{"arch": "conformer", "model": "sound classifier", "dataset": "read English sentences (LibriTTS-R)", "train_examples": 15625, "n_mels": 40, "hop_length": 160, "input": "log_mel", "spec_augment": true, "win_length": 512, "targets": ["voice"], "num_classes": 2, "norm": "layernorm", "activation": "swiglu", "mlp_ratio": 4, "head_dim": 64, "fused_qkv": true, "qk_norm": false, "inner_norm": false, "subsampling": 4, "layers": 10, "width": 256, "positions": "sincos", "kernel_size": 15, "mixing": "mixup", "label_smoothing": 0.2, "loss": "cross_entropy", "init": "torch_default", "residual_init": "none", "optimizer": "soap", "beta2": 0.95, "lr": 0.0028, "beta1": 0.9, "shampoo_beta": 0.95, "eps": 1e-08, "precondition_frequency": 16, "max_precond_dim": 1536, "one_sided": false, "adamw_lr_other_params": 0.00075, "steps": 14000, "batch_size": 64, "epochs": 57.3, "lr_schedule": "cosine", "final_lr_fraction": 0.01, "warmup_steps": 420, "weight_decay": 0.04, "adamw_weight_decay_other_params": 0.01}
Rows from block 2, named by matrix and row number. Rows with one number belong to one neuron. Each number is 50 + 12 x the weight over its row's rms, rounded and kept within 0 to 99. All counts start at 0. After the name is the row's rms in percent of the matrix's.
# gate: first MLP gate (model.blocks.2.ff1.gate.weight, 1024x256), inputs 64-127
# fc1: first MLP up (model.blocks.2.ff1.fc1.weight, 1024x256), inputs 64-127
# fc2: first MLP down (model.blocks.2.ff1.fc2.weight, 256x1024, transposed), outputs 64-127
gate.385 075:64 44 45 38 41 51 64 54 48 49 63 55 51 30 39 45 62 41 30 41 41 56 70 46 40 45 44 47 33 60 39 86 38 46 78 20 52 52 50 65 46 47 43 52 55 53 52 52 47 31 39 29 60 57 37 57 40 37 36 46 50 24 66 57
gate.386 089:74 57 48 53 40 71 49 52 65 59 57 59 58 44 44 46 60 60 48 52 48 60 54 46 33 35 37 44 65 24 44 52 40 20 19 46 36 37 42 26 71 47 53 20 51 55 79 54 44 44 53 40 55 53 57 40 58 34 52 66 42 31 54 54
gate.387 079:32 64 49 50 68 31 56 62 35 26 50 69 51 68 55 29 62 41 31 44 42 55 29 46 48 35 51 41 42 65 49 42 56 49 22 47 48 66 25 39 46 37 55 40 54 60 57 64 40 59 64 60 67 47 44 67 37 51 57 50 69 54 47 44
gate.388 086:44 54 38 48 37 37 62 58 60 68 42 42 47 60 39 46 65 44 50 26 61 60 54 48 56 27 59 31 66 71 35 41 42 61 51 45 51 56 44 41 58 52 40 58 24 51 38 39 58 50 56 80 50 43 61 60 68 38 60 40 35 37 55 47
gate.389 121:57 40 52 57 47 49 23 38 58 52 67 57 65 50 47 42 59 56 45 42 63 43 62 42 64 50 56 53 56 55 47 55 45 55 72 53 51 48 60 46 42 51 51 56 70 29 23 38 64 43 53 55 73 32 40 69 42 64 50 47 36 64 48 51
gate.390 097:60 67 57 79 32 49 45 80 51 56 43 63 49 67 55 46 35 54 53 46 60 57 38 41 64 72 51 35 42 51 39 41 33 51 52 51 41 50 59 84 42 41 47 29 38 53 30 47 46 59 44 58 69 54 47 59 69 42 57 44 69 71 57 39
gate.391 070:34 37 48 47 55 39 61 46 39 40 50 47 74 62 36 51 73 18 69 61 58 63 33 45 45 29 38 48 50 48 55 41 41 59 63 47 39 55 51 52 50 39 50 55 47 52 54 61 27 41 83 53 57 53 58 48 45 47 29 35 74 41 54 42
gate.392 109:67 33 55 77 37 62 44 41 36 65 59 40 36 59 45 55 45 51 71 70 49 53 44 49 44 57 46 63 57 40 36 48 45 65 58 58 57 46 48 58 50 61 37 41 54 57 24 36 51 34 44 46 39 51 55 39 51 42 56 50 49 59 73 33
gate.393 061:28 44 57 27 26 33 44 36 49 57 40 44 29 46 29 30 69 46 40 65 39 52 47 49 51 41 33 35 48 68 57 67 48 67 62 46 55 53 53 53 66 32 44 63 46 50 59 56 54 42 70 41 64 66 28 32 57 51 73 64 53 36 71 35
gate.394 097:60 59 54 62 62 49 63 54 46 37 38 40 65 50 66 60 46 51 51 35 41 67 73 45 73 34 45 57 37 40 59 58 40 47 26 47 45 49 54 52 44 44 70 53 46 66 21 75 46 47 39 51 24 57 54 53 34 55 34 43 51 36 34 57
gate.395 086:47 56 63 53 59 18 34 56 56 49 66 61 53 35 52 33 17 60 40 32 60 51 39 51 50 47 54 58 44 36 29 46 59 41 64 56 52 49 45 34 50 45 40 27 60 52 28 64 42 42 59 39 64 42 40 61 39 63 60 43 55 49 59 41
gate.396 095:48 42 72 27 68 31 55 39 36 41 49 73 31 45 69 42 39 33 20 56 60 41 48 60 54 40 54 52 52 60 56 52 59 38 44 53 66 39 31 39 50 49 62 70 41 60 62 42 38 51 32 63 21 65 62 55 25 49 59 65 54 63 52 50
gate.397 147:49 53 49 40 39 39 72 40 35 62 36 26 60 66 49 44 37 30 27 45 69 57 31 34 68 50 45 64 48 53 63 54 40 47 47 38 43 50 44 63 50 51 35 42 45 42 34 56 56 54 62 70 72 36 52 54 71 58 37 39 61 66 30 58
gate.398 099:51 55 36 32 27 38 54 45 58 29 53 42 30 33 68 66 53 44 65 41 44 51 54 60 52 32 34 50 56 55 59 58 58 48 35 63 55 34 34 54 55 56 60 44 60 39 51 55 51 56 41 73 53 41 55 70 55 62 46 33 52 35 54 35
gate.399 128:61 38 44 54 61 39 56 46 45 79 29 61 51 75 44 70 50 41 35 54 57 44 57 43 47 41 65 41 46 75 70 47 63 43 57 66 40 53 57 42 62 58 19 48 44 48 44 74 57 45 46 57 27 50 53 56 50 61 41 57 61 46 59 58
gate.400 082:23 36 36 51 50 72 43 48 28 54 36 64 50 41 58 38 73 35 57 42 68 48 32 49 22 47 57 77 58 58 49 21 31 61 53 67 55 36 69 52 53 47 38 35 50 53 44 68 44 58 63 64 56 69 71 64 54 48 60 60 26 37 59 33
gate.401 134:54 32 55 56 42 29 60 48 36 66 57 33 56 45 79 53 56 72 30 42 61 38 56 39 71 43 26 44 54 59 53 55 48 58 55 51 55 58 57 25 68 63 46 44 56 53 45 57 53 34 43 38 74 49 40 34 66 58 33 32 83 44 37 49
gate.402 090:56 58 71 43 80 47 47 59 38 46 37 52 35 28 45 32 40 61 47 39 75 41 47 54 44 52 54 40 37 37 53 53 67 38 62 63 31 50 39 41 54 86 35 48 43 43 45 45 20 64 58 46 58 40 71 66 72 39 41 56 54 54 39 66
gate.403 081:53 44 28 73 46 45 51 68 64 63 46 53 46 46 38 50 53 59 31 56 57 43 43 51 44 32 21 39 40 54 43 52 47 61 33 40 43 56 67 30 40 45 42 40 52 24 49 54 40 54 30 54 57 60 75 70 54 40 51 70 30 69 49 66
gate.404 081:22 47 32 63 42 61 34 66 46 70 38 27 40 78 64 44 63 66 47 54 33 57 52 47 58 53 43 46 62 53 56 57 50 56 36 41 50 51 41 48 38 56 60 60 48 25 52 49 52 46 59 50 36 42 49 59 50 60 57 53 46 41 56 38
gate.405 103:53 37 52 56 57 50 51 55 61 31 72 54 69 57 43 46 30 59 41 57 50 53 44 62 43 52 57 69 52 40 41 57 45 59 44 46 60 59 49 37 40 58 58 26 32 68 60 45 48 45 29 63 49 58 60 63 64 40 71 51 66 56 38 51
gate.406 098:54 54 68 48 45 26 62 50 57 59 38 45 37 59 67 28 57 57 55 64 43 47 42 54 56 65 46 28 43 64 60 32 44 51 45 45 43 26 44 81 61 70 60 35 49 43 65 54 72 43 57 60 65 72 39 65 47 56 50 56 67 71 49 48
gate.407 142:52 45 57 81 38 37 55 49 27 60 47 42 29 52 79 53 41 47 47 34 55 58 65 35 54 57 65 57 46 56 38 46 44 31 40 75 63 46 59 41 48 55 64 49 47 49 44 62 60 63 31 59 55 59 43 46 38 51 69 47 52 44 36 34
gate.408 121:51 42 61 64 69 56 55 44 40 45 44 67 60 71 61 50 59 52 55 56 40 71 78 44 55 48 61 52 50 51 61 60 60 61 39 54 40 48 62 53 45 45 54 67 60 65 58 48 53 53 36 58 41 57 33 52 59 57 42 60 55 60 39 53
gate.409 079:39 66 65 54 53 52 48 51 35 66 85 58 49 69 62 53 63 37 46 57 56 68 49 62 23 56 44 62 49 55 44 71 37 29 50 39 51 55 52 47 55 83 51 57 55 63 44 47 70 05 62 62 54 31 46 44 35 39 28 32 52 33 55 53
gate.410 094:64 51 60 49 64 44 49 51 63 53 54 59 44 50 45 54 64 40 49 36 50 56 48 52 45 45 71 47 33 56 26 34 55 52 34 54 48 52 37 66 41 37 46 54 52 59 57 45 53 34 47 62 66 36 33 74 52 29 43 50 61 57 43 58
gate.411 118:44 39 43 58 55 37 38 47 55 50 70 44 51 38 52 56 38 31 53 58 46 62 56 31 33 46 48 35 46 34 68 65 63 59 60 78 56 37 67 32 42 46 48 74 51 44 52 67 08 60 37 53 68 56 65 45 39 50 44 52 50 58 41 58
gate.412 115:37 55 40 50 46 66 31 62 46 63 34 55 50 42 53 58 41 52 32 40 36 40 62 56 28 44 39 60 74 56 61 63 51 46 57 63 51 43 60 60 37 48 48 45 36 30 55 46 61 58 51 47 65 42 52 40 64 49 77 59 55 62 44 45
gate.413 074:51 66 42 44 47 61 30 35 59 63 49 45 60 49 42 44 28 51 47 32 50 28 22 30 44 49 38 55 58 73 50 73 42 45 63 56 36 51 41 50 62 41 72 49 39 68 53 63 63 28 51 51 64 73 55 62 39 42 68 54 60 57 56 62
gate.414 078:64 42 48 44 52 39 53 49 44 51 48 45 50 78 50 60 34 47 46 64 62 44 43 59 74 52 63 58 50 43 54 70 46 61 62 37 45 52 32 55 38 31 53 31 31 47 27 55 64 41 42 62 57 59 48 45 53 60 48 48 48 63 30 54
gate.415 094:52 47 75 57 47 59 47 70 59 42 32 46 50 37 37 41 33 43 74 65 42 52 37 44 37 56 61 57 59 30 61 37 42 45 50 20 64 43 31 48 58 55 32 61 45 56 56 35 59 57 71 84 57 53 65 56 47 45 58 41 43 51 70 57
gate.416 081:35 59 45 60 66 58 60 45 51 53 61 64 54 41 35 41 41 58 53 44 14 51 54 47 26 58 66 29 39 43 46 64 58 46 44 59 56 57 49 32 34 45 53 60 29 55 46 53 64 56 53 52 66 50 59 63 30 35 45 46 49 74 44 61
gate.417 083:48 50 50 55 40 48 49 54 23 56 44 33 54 39 51 41 53 27 08 57 51 44 51 27 43 59 48 52 47 56 64 50 62 40 29 58 75 40 29 48 55 60 50 53 33 41 42 41 54 51 57 60 44 37 64 41 65 46 76 24 35 42 45 41
gate.418 067:60 81 48 32 57 49 37 65 23 61 48 38 49 46 30 52 70 25 39 64 57 41 58 59 52 47 45 47 58 64 51 61 46 61 58 43 29 57 40 54 75 29 35 47 45 45 33 46 74 47 73 53 58 45 50 50 55 27 53 49 59 43 54 57
fc1.385 083:47 50 25 50 48 36 48 58 44 57 52 33 48 52 57 34 38 41 37 54 59 67 28 50 55 39 57 47 57 35 31 41 68 30 44 52 33 40 51 45 25 56 60 49 53 39 62 53 60 52 42 37 47 33 46 51 51 60 55 60 42 50 62 49
fc1.386 100:49 48 48 51 58 50 22 43 61 32 49 35 55 52 40 36 49 55 45 35 34 43 56 57 43 46 41 43 40 37 42 68 50 54 40 52 36 27 72 53 71 47 52 51 31 60 60 64 53 44 55 41 27 59 53 45 61 42 42 79 48 26 66 42
fc1.387 090:49 60 56 43 28 48 45 75 32 43 62 64 64 22 48 45 66 60 62 34 47 54 48 60 37 57 47 36 52 41 55 59 63 36 53 42 62 49 60 53 40 62 76 78 68 42 42 80 50 45 32 65 41 38 57 31 65 33 48 55 44 63 46 54
fc1.388 082:58 44 65 52 46 59 19 45 68 29 60 57 43 46 32 41 45 76 66 62 34 65 48 52 41 64 32 63 59 57 49 59 56 34 48 67 73 56 41 64 30 39 48 56 41 45 68 59 56 33 35 67 57 53 56 51 45 36 57 49 57 44 47 42
fc1.389 125:39 55 49 21 67 38 69 51 45 34 61 55 41 50 58 59 40 43 39 53 42 55 57 44 31 48 44 50 42 54 60 54 55 52 54 57 56 42 48 58 65 35 47 56 39 67 57 50 43 74 53 32 32 77 37 44 63 31 54 63 53 46 59 55
fc1.390 095:55 60 55 43 54 58 45 46 65 56 58 58 51 39 35 74 23 59 35 61 49 51 62 59 62 64 65 46 50 71 65 48 41 48 31 53 49 47 34 61 43 60 37 61 48 51 28 49 49 67 44 34 61 35 50 67 51 38 53 70 22 47 57 83
fc1.391 076:60 50 54 51 66 54 45 41 52 59 65 55 49 66 45 73 58 58 43 43 56 23 42 49 43 35 69 71 42 61 31 61 36 44 65 49 55 47 58 47 57 51 72 45 29 43 57 47 45 48 46 21 54 35 38 53 55 33 36 64 52 44 43 41
fc1.392 102:37 32 64 42 53 49 47 35 33 50 69 40 47 48 53 46 70 29 61 44 43 56 67 66 48 51 55 41 36 37 51 59 52 42 58 39 38 47 59 52 38 37 41 42 67 47 59 62 33 62 62 38 35 49 63 48 37 52 54 61 53 31 47 59
fc1.393 059:45 48 60 49 27 51 51 49 48 66 37 36 52 39 40 28 49 61 62 39 50 53 48 57 42 53 62 43 29 59 67 69 47 57 56 57 40 62 63 57 59 54 54 40 44 26 45 47 71 57 54 69 44 60 63 58 45 57 38 22 54 36 51 74
fc1.394 100:29 44 49 54 42 66 62 65 39 57 55 60 62 62 33 33 63 70 48 39 74 58 38 51 34 55 47 38 41 54 61 54 50 63 40 31 53 55 56 41 37 61 40 52 32 57 54 64 49 37 49 77 40 49 44 54 53 48 70 35 50 50 51 30
fc1.395 079:68 72 40 45 55 50 30 53 57 60 53 48 44 39 58 53 55 50 49 55 65 56 41 51 43 57 53 59 45 59 67 72 59 62 51 44 44 53 48 56 51 58 60 60 45 44 41 56 45 42 35 28 40 48 37 43 69 48 43 42 47 57 47 57
fc1.396 088:69 45 65 52 51 60 66 37 64 52 69 41 42 64 22 59 40 53 56 36 38 73 39 47 41 44 36 63 52 38 32 47 58 58 59 21 44 45 63 44 49 70 46 44 59 55 67 52 70 57 36 57 47 39 32 61 52 39 61 23 59 42 56 58
fc1.397 147:68 43 48 51 43 54 60 52 35 65 32 30 66 60 50 44 31 31 31 50 60 49 42 44 66 50 47 58 45 46 61 73 33 46 56 34 31 48 56 55 56 53 51 25 43 33 54 82 46 61 67 68 74 46 47 64 67 40 41 33 57 56 25 66
fc1.398 092:65 46 48 61 69 62 51 53 53 60 50 43 45 63 42 63 41 53 50 70 50 36 71 50 71 60 44 28 47 76 57 60 51 46 60 47 46 38 39 62 46 59 42 62 47 56 64 38 65 41 49 66 43 40 38 40 55 35 61 62 49 46 49 23
fc1.399 129:55 41 64 63 44 93 30 55 51 37 39 30 64 36 40 40 42 74 58 59 47 51 58 42 42 58 55 40 47 32 48 45 51 51 42 58 49 61 56 66 59 53 62 28 49 57 46 49 29 56 58 57 54 63 73 59 33 36 65 37 54 57 76 46
fc1.400 078:52 62 36 38 42 42 40 27 28 43 64 52 44 55 62 45 50 37 51 51 37 54 30 62 60 56 40 21 55 20 28 43 59 47 31 46 38 33 62 41 49 54 50 65 74 29 51 38 64 59 49 46 42 57 49 50 41 53 42 43 66 55 37 62
fc1.401 125:38 54 50 48 41 33 42 63 61 41 32 45 52 52 66 54 47 52 40 57 74 37 44 37 36 53 64 66 56 52 61 40 46 50 44 61 39 49 40 44 86 57 46 54 67 41 40 65 50 49 37 30 73 44 43 43 62 62 63 35 68 39 43 45
fc1.402 087:34 52 28 50 34 55 56 51 48 45 67 58 58 56 50 61 60 43 71 56 41 32 55 37 47 54 57 43 46 62 41 45 54 48 53 48 47 48 81 42 50 35 52 57 41 55 74 45 52 45 78 54 44 49 54 42 39 75 41 61 43 53 43 48
fc1.403 087:35 62 48 67 44 48 47 32 68 64 55 52 61 46 41 47 46 51 57 47 41 37 58 47 56 47 57 78 49 68 74 49 53 56 44 62 54 37 56 58 51 30 29 68 45 40 70 44 24 57 39 35 57 64 31 65 59 51 52 44 34 48 53 46
fc1.404 083:46 50 54 36 47 45 50 50 41 63 35 41 49 62 58 63 56 46 38 52 63 47 33 53 41 61 57 66 43 66 36 64 51 60 68 32 80 50 63 56 47 49 62 37 49 41 57 57 68 38 53 44 49 45 50 68 42 34 60 45 63 54 46 54
fc1.405 096:39 54 59 62 28 49 32 52 44 44 62 46 54 50 67 56 42 59 27 56 44 42 59 56 43 53 53 71 56 54 57 51 65 57 50 45 40 45 60 15 55 69 66 55 40 60 56 46 44 30 45 49 56 57 55 52 60 46 70 58 54 49 45 31
fc1.406 100:53 37 49 42 57 61 61 65 58 47 36 39 52 61 47 55 45 63 45 43 28 67 69 46 49 66 61 31 53 41 44 44 53 67 47 44 46 49 63 53 43 50 55 56 53 46 51 57 42 53 56 40 54 63 38 48 38 56 56 62 76 61 46 43
fc1.407 138:37 73 47 18 57 60 41 61 56 50 57 26 46 51 32 50 56 40 35 74 34 58 29 76 33 50 52 43 56 47 49 63 37 63 56 26 34 44 35 46 55 35 42 49 59 49 63 65 48 20 56 43 41 37 44 53 41 34 43 47 37 53 53 61
fc1.408 124:55 37 45 63 72 56 61 50 54 55 29 61 47 64 50 43 39 51 47 52 50 49 67 59 50 48 63 59 57 64 68 63 52 66 48 46 37 56 53 58 34 53 66 63 52 52 59 60 62 42 23 36 74 54 65 52 42 62 27 63 63 46 53 54
fc1.409 078:67 56 44 53 41 48 41 57 80 33 61 70 33 46 45 48 56 50 42 58 54 53 59 44 62 20 52 49 48 50 42 36 56 58 54 67 55 66 55 50 47 74 38 56 53 58 56 55 62 56 50 32 60 59 47 56 37 72 88 68 32 41 49 57
fc1.410 085:54 65 33 41 48 60 36 59 43 60 67 38 49 38 67 48 51 80 33 32 60 38 68 58 68 58 31 36 40 58 45 52 72 60 57 60 49 43 40 48 44 56 55 51 52 76 55 51 44 41 41 36 45 74 49 54 38 51 33 50 54 57 59 79
fc1.411 113:55 61 27 32 55 30 53 65 61 51 47 52 65 37 59 44 46 50 38 55 58 74 38 41 44 30 61 44 32 54 43 65 57 55 37 67 30 35 52 36 54 38 34 67 75 49 63 60 28 63 49 51 69 35 39 43 48 45 44 38 54 57 39 44
fc1.412 121:31 45 45 48 58 30 25 62 16 52 33 46 47 49 52 36 59 46 29 68 51 69 56 40 22 45 37 67 58 65 78 38 45 52 79 38 47 45 56 58 45 41 52 48 46 59 51 71 51 63 62 47 61 65 35 63 42 52 23 51 41 59 54 46
fc1.413 075:37 44 48 43 62 50 36 72 32 57 68 56 43 63 71 45 50 42 34 51 44 59 54 44 72 73 71 32 46 50 53 59 23 54 45 54 39 48 36 36 47 48 53 45 52 62 36 61 48 64 47 51 40 51 53 59 41 53 58 52 67 41 36 41
fc1.414 076:41 56 46 26 78 67 71 53 55 48 57 40 63 35 63 42 42 56 67 44 44 54 70 59 47 52 46 65 64 30 49 54 53 66 47 60 62 53 48 49 32 50 57 66 57 35 43 66 58 65 49 31 33 40 53 50 51 47 36 49 41 55 63 28
fc1.415 099:35 36 50 64 58 74 46 52 58 49 47 45 54 57 57 63 37 41 51 44 60 56 55 47 49 47 66 66 65 64 43 44 37 60 47 52 46 52 30 60 38 18 49 46 54 68 64 52 38 56 65 69 51 37 41 42 53 63 69 54 56 60 40 55
fc1.416 085:67 36 68 50 39 43 36 59 22 67 47 52 52 30 65 45 66 54 48 30 46 61 36 29 49 47 35 71 37 45 58 67 41 55 73 52 19 57 56 45 49 50 46 56 34 25 34 42 61 75 47 52 76 52 21 50 51 44 39 42 67 59 57 36
fc1.417 090:65 43 53 56 39 50 52 46 45 44 50 41 64 37 57 51 58 63 44 70 49 36 61 39 71 60 38 51 63 41 44 27 48 49 49 62 57 18 23 71 69 47 31 72 55 44 45 46 59 53 30 55 74 59 49 44 60 68 71 40 49 55 60 61
fc1.418 074:48 57 33 45 34 33 35 66 58 48 56 61 36 38 60 29 37 55 54 36 30 55 40 64 53 49 43 23 57 57 65 45 42 25 71 47 60 55 40 47 58 46 38 41 51 67 58 36 51 24 49 71 67 47 75 45 72 57 57 63 41 41 36 37
fc2.385 081:70 62 51 63 50 45 51 54 60 54 37 60 77 64 60 57 56 61 44 20 69 45 69 47 47 49 56 57 35 16 40 60 48 53 44 47 53 58 64 57 45 50 40 42 52 64 35 60 32 47 38 32 44 26 58 46 49 54 63 64 53 29 59 48
fc2.386 092:54 34 53 65 58 36 42 60 56 44 66 36 29 43 45 46 64 61 38 55 64 35 48 48 53 68 44 65 46 39 49 37 65 51 67 46 37 61 32 60 59 62 49 58 58 56 45 36 41 41 50 60 51 58 39 58 40 39 39 37 59 61 76 33
fc2.387 079:57 31 41 58 39 46 49 55 50 49 52 72 65 62 36 78 45 45 49 45 56 39 57 61 38 41 46 40 45 41 59 39 51 43 68 61 68 44 64 40 45 50 56 47 68 52 57 49 52 37 58 42 66 54 26 53 58 60 60 43 46 33 36 52
fc2.388 087:51 39 64 66 49 59 49 66 40 66 48 38 48 52 47 65 61 59 47 56 55 60 55 28 40 43 59 54 63 21 46 35 25 56 60 44 56 48 48 68 64 53 66 57 45 24 49 67 37 71 49 50 67 45 43 54 54 56 73 44 70 50 35 45
fc2.389 111:44 48 30 42 36 64 44 61 32 52 60 66 60 51 76 57 54 44 41 53 52 52 57 39 45 60 55 47 61 61 67 57 34 59 47 56 52 54 47 55 62 63 79 60 45 37 33 33 29 63 57 35 43 38 59 36 56 40 58 31 55 43 65 46
fc2.390 110:55 45 45 41 56 40 46 49 26 59 66 40 54 43 58 39 44 58 48 60 63 51 32 46 48 43 69 41 61 48 67 50 31 42 56 35 39 53 58 58 59 44 45 59 49 55 49 37 50 39 27 54 54 43 49 48 31 48 43 48 55 52 48 67
fc2.391 069:32 54 49 62 51 43 52 36 70 52 49 72 52 62 43 69 43 45 33 35 55 38 63 34 67 51 49 36 33 44 53 44 45 55 36 55 45 63 51 44 46 51 44 40 40 40 57 32 34 37 67 51 49 49 53 31 36 51 60 67 54 41 44 25
fc2.392 116:45 67 49 64 49 42 58 63 53 54 79 55 55 23 64 54 56 52 30 50 54 68 59 63 51 54 49 55 34 23 50 46 81 52 29 55 56 50 41 54 44 56 61 61 57 64 79 53 46 59 36 43 52 43 37 61 53 35 51 43 47 45 48 47
fc2.393 057:54 50 23 62 44 40 40 16 42 82 52 27 46 53 50 70 60 54 45 45 73 59 57 69 55 48 69 53 39 50 46 56 58 61 58 68 55 49 46 45 56 53 45 50 38 63 33 35 36 39 56 50 45 49 51 52 62 42 35 49 55 55 29 57
fc2.394 111:33 51 46 29 53 27 42 57 62 42 46 49 61 47 66 65 63 35 58 56 53 31 71 55 58 59 50 39 49 52 53 55 69 53 56 26 62 58 55 38 42 46 60 48 59 65 44 53 50 61 75 37 69 38 46 49 55 67 43 53 30 52 63 36
fc2.395 077:52 53 23 54 46 55 45 56 44 60 59 48 44 64 55 65 56 35 57 42 49 40 55 55 53 45 64 44 37 51 49 47 53 66 58 50 41 37 55 43 68 49 33 47 51 43 43 49 62 51 60 23 65 41 66 52 58 38 73 45 60 43 56 44
fc2.396 080:51 49 45 20 50 64 62 44 54 36 29 52 60 67 42 63 61 43 50 46 61 63 33 47 44 55 20 58 60 63 41 33 57 46 42 68 49 41 49 48 43 72 57 48 61 33 55 42 60 50 46 39 54 62 29 70 67 59 46 50 74 70 62 34
fc2.397 156:54 51 52 42 64 62 60 59 55 66 61 41 53 53 45 61 59 50 36 49 38 40 45 40 44 44 53 37 56 32 63 58 34 34 40 68 34 58 67 61 63 55 66 48 61 27 42 34 44 56 62 39 44 55 30 66 61 54 55 45 63 32 47 48
fc2.398 099:62 55 58 16 41 47 53 62 42 62 31 53 52 57 45 80 54 27 56 49 49 75 70 35 47 56 46 58 50 51 55 30 47 48 66 71 51 52 45 35 50 62 48 63 73 44 52 40 48 49 41 48 50 64 61 58 71 41 45 70 57 51 41 41
fc2.399 118:63 56 57 51 54 44 36 52 74 44 46 51 28 29 61 42 47 54 51 37 30 45 45 55 43 47 47 42 62 36 52 43 38 53 63 48 64 61 50 40 41 58 16 66 44 54 43 65 35 53 55 62 52 59 76 39 63 35 37 62 32 30 48 54
fc2.400 087:54 61 41 66 42 64 62 63 70 56 64 63 72 34 76 30 40 53 37 58 70 57 52 48 42 56 51 59 48 48 71 47 49 46 32 62 58 42 55 52 30 44 46 77 49 64 49 60 37 55 29 51 39 57 44 48 45 56 59 46 36 55 60 39
fc2.401 134:46 66 59 52 75 34 58 66 48 63 53 34 39 48 23 58 71 35 49 51 68 51 41 62 50 59 43 57 45 50 55 19 43 58 62 50 53 42 45 38 52 49 47 59 49 63 66 55 51 58 57 56 51 49 41 47 54 44 36 40 41 28 48 50
fc2.402 087:49 56 51 42 40 37 60 54 73 72 38 68 53 62 31 31 50 50 63 64 67 42 60 43 68 57 62 51 50 52 37 54 53 53 66 35 54 52 45 48 46 41 50 62 57 36 46 48 47 47 45 55 79 50 48 32 34 54 52 29 50 50 53 55
fc2.403 084:46 44 38 51 44 33 41 45 43 29 59 59 68 56 37 51 35 48 28 29 59 45 62 56 57 55 62 55 65 33 48 60 65 45 57 49 44 54 51 48 60 35 50 34 33 63 50 58 60 64 57 44 45 66 38 36 52 34 60 51 42 71 42 50
fc2.404 085:49 64 31 51 70 54 63 58 33 48 28 27 44 47 47 45 53 50 68 31 55 72 69 45 38 69 40 16 27 36 40 48 60 52 33 35 62 38 44 66 42 50 27 57 47 43 50 55 44 54 77 58 58 55 52 49 34 73 30 58 49 46 63 50
fc2.405 090:53 40 32 25 48 56 54 63 61 54 57 51 40 23 54 51 59 24 42 51 78 59 57 37 30 47 72 52 46 53 40 49 40 63 51 46 69 23 32 46 55 49 69 74 43 44 24 59 78 53 56 32 56 50 49 58 26 62 50 70 57 40 50 57
fc2.406 101:46 46 40 48 58 54 54 52 48 52 56 48 42 27 52 47 33 46 68 52 63 52 53 40 50 36 53 63 49 44 61 46 59 48 26 38 49 52 50 33 66 49 45 67 38 40 43 27 21 42 37 54 39 44 41 60 67 52 74 60 62 52 48 40
fc2.407 149:53 42 68 36 58 60 54 84 41 34 40 59 56 48 64 48 47 70 61 58 31 46 56 39 62 79 51 60 59 60 45 55 66 20 52 50 50 39 30 39 48 12 45 45 60 56 60 47 50 54 33 77 53 48 63 54 52 36 69 35 48 63 58 42
fc2.408 135:46 39 43 63 74 55 60 49 48 56 41 33 57 42 49 53 69 51 56 36 35 54 30 45 61 63 60 34 56 53 42 61 29 69 54 54 47 59 49 37 66 56 33 59 54 52 47 44 44 45 58 51 52 41 24 49 41 83 58 42 56 65 48 61
fc2.409 073:48 58 58 44 42 66 32 42 55 40 48 21 39 94 50 50 47 85 70 53 30 35 29 28 49 50 51 40 47 50 52 47 40 31 28 54 52 63 47 49 56 60 47 31 49 66 68 44 46 52 58 59 33 53 48 49 64 59 55 46 49 47 47 45
fc2.410 085:57 50 48 46 53 49 63 60 30 39 56 43 52 35 43 26 56 69 43 50 50 35 57 49 60 57 79 47 40 48 34 43 45 58 43 34 42 61 57 40 47 39 69 50 77 35 44 35 62 59 63 63 55 44 52 53 41 44 60 49 31 41 67 32
fc2.411 116:62 24 52 52 64 34 49 58 61 43 48 49 55 39 45 60 32 40 37 62 40 42 62 28 51 62 54 49 49 65 59 53 52 47 44 45 53 50 47 52 70 47 36 46 61 47 46 54 50 38 65 36 24 52 64 59 51 36 44 39 41 31 63 54
fc2.412 116:53 51 42 52 24 57 43 60 36 49 48 39 49 33 47 79 27 47 59 67 50 61 47 44 50 52 49 70 70 36 51 37 55 26 21 31 43 36 57 53 54 52 41 59 20 26 43 45 50 46 52 62 56 60 59 39 47 39 63 51 64 46 76 36
fc2.413 072:32 34 32 44 44 46 41 32 69 62 55 50 39 56 45 68 30 65 35 61 63 71 54 59 60 37 61 38 65 55 65 46 41 35 37 46 41 43 49 56 41 39 42 47 63 43 65 51 58 55 27 30 49 40 54 57 57 23 51 44 46 24 52 60
fc2.414 081:78 39 52 36 48 52 52 61 51 39 65 59 51 46 38 64 25 66 43 69 73 55 56 34 51 42 60 24 57 48 47 50 52 29 92 49 37 43 25 65 44 43 58 46 51 26 68 44 52 63 29 30 69 51 66 31 36 41 59 53 65 68 61 46
fc2.415 111:49 72 51 66 55 51 36 75 25 43 38 39 43 49 38 63 48 61 66 53 76 64 53 41 62 37 38 63 60 46 43 56 58 34 59 44 41 39 55 51 54 49 25 47 48 54 48 46 60 45 55 77 67 68 56 31 42 37 42 32 32 64 54 61
fc2.416 080:82 46 49 55 63 48 62 84 63 39 45 79 30 44 41 43 53 50 31 31 56 40 31 43 27 62 56 52 55 59 53 55 56 44 50 41 61 38 55 54 52 34 51 39 49 36 37 53 25 78 29 60 59 43 44 71 36 41 54 60 51 52 79 52
fc2.417 080:48 36 38 78 46 54 34 68 74 55 40 57 54 49 60 47 33 47 47 39 40 55 64 48 41 36 39 45 78 53 67 56 42 41 69 55 42 38 62 45 53 59 39 59 25 56 64 40 56 37 45 25 62 51 53 45 53 49 35 52 46 28 43 52
fc2.418 072:58 43 37 31 42 64 63 63 62 14 77 61 43 58 40 77 65 45 50 48 48 56 41 64 37 54 48 46 65 57 51 47 42 48 35 68 29 48 37 42 34 50 55 60 40 70 44 43 61 52 50 50 38 42 58 44 63 48 36 61 36 48 51 33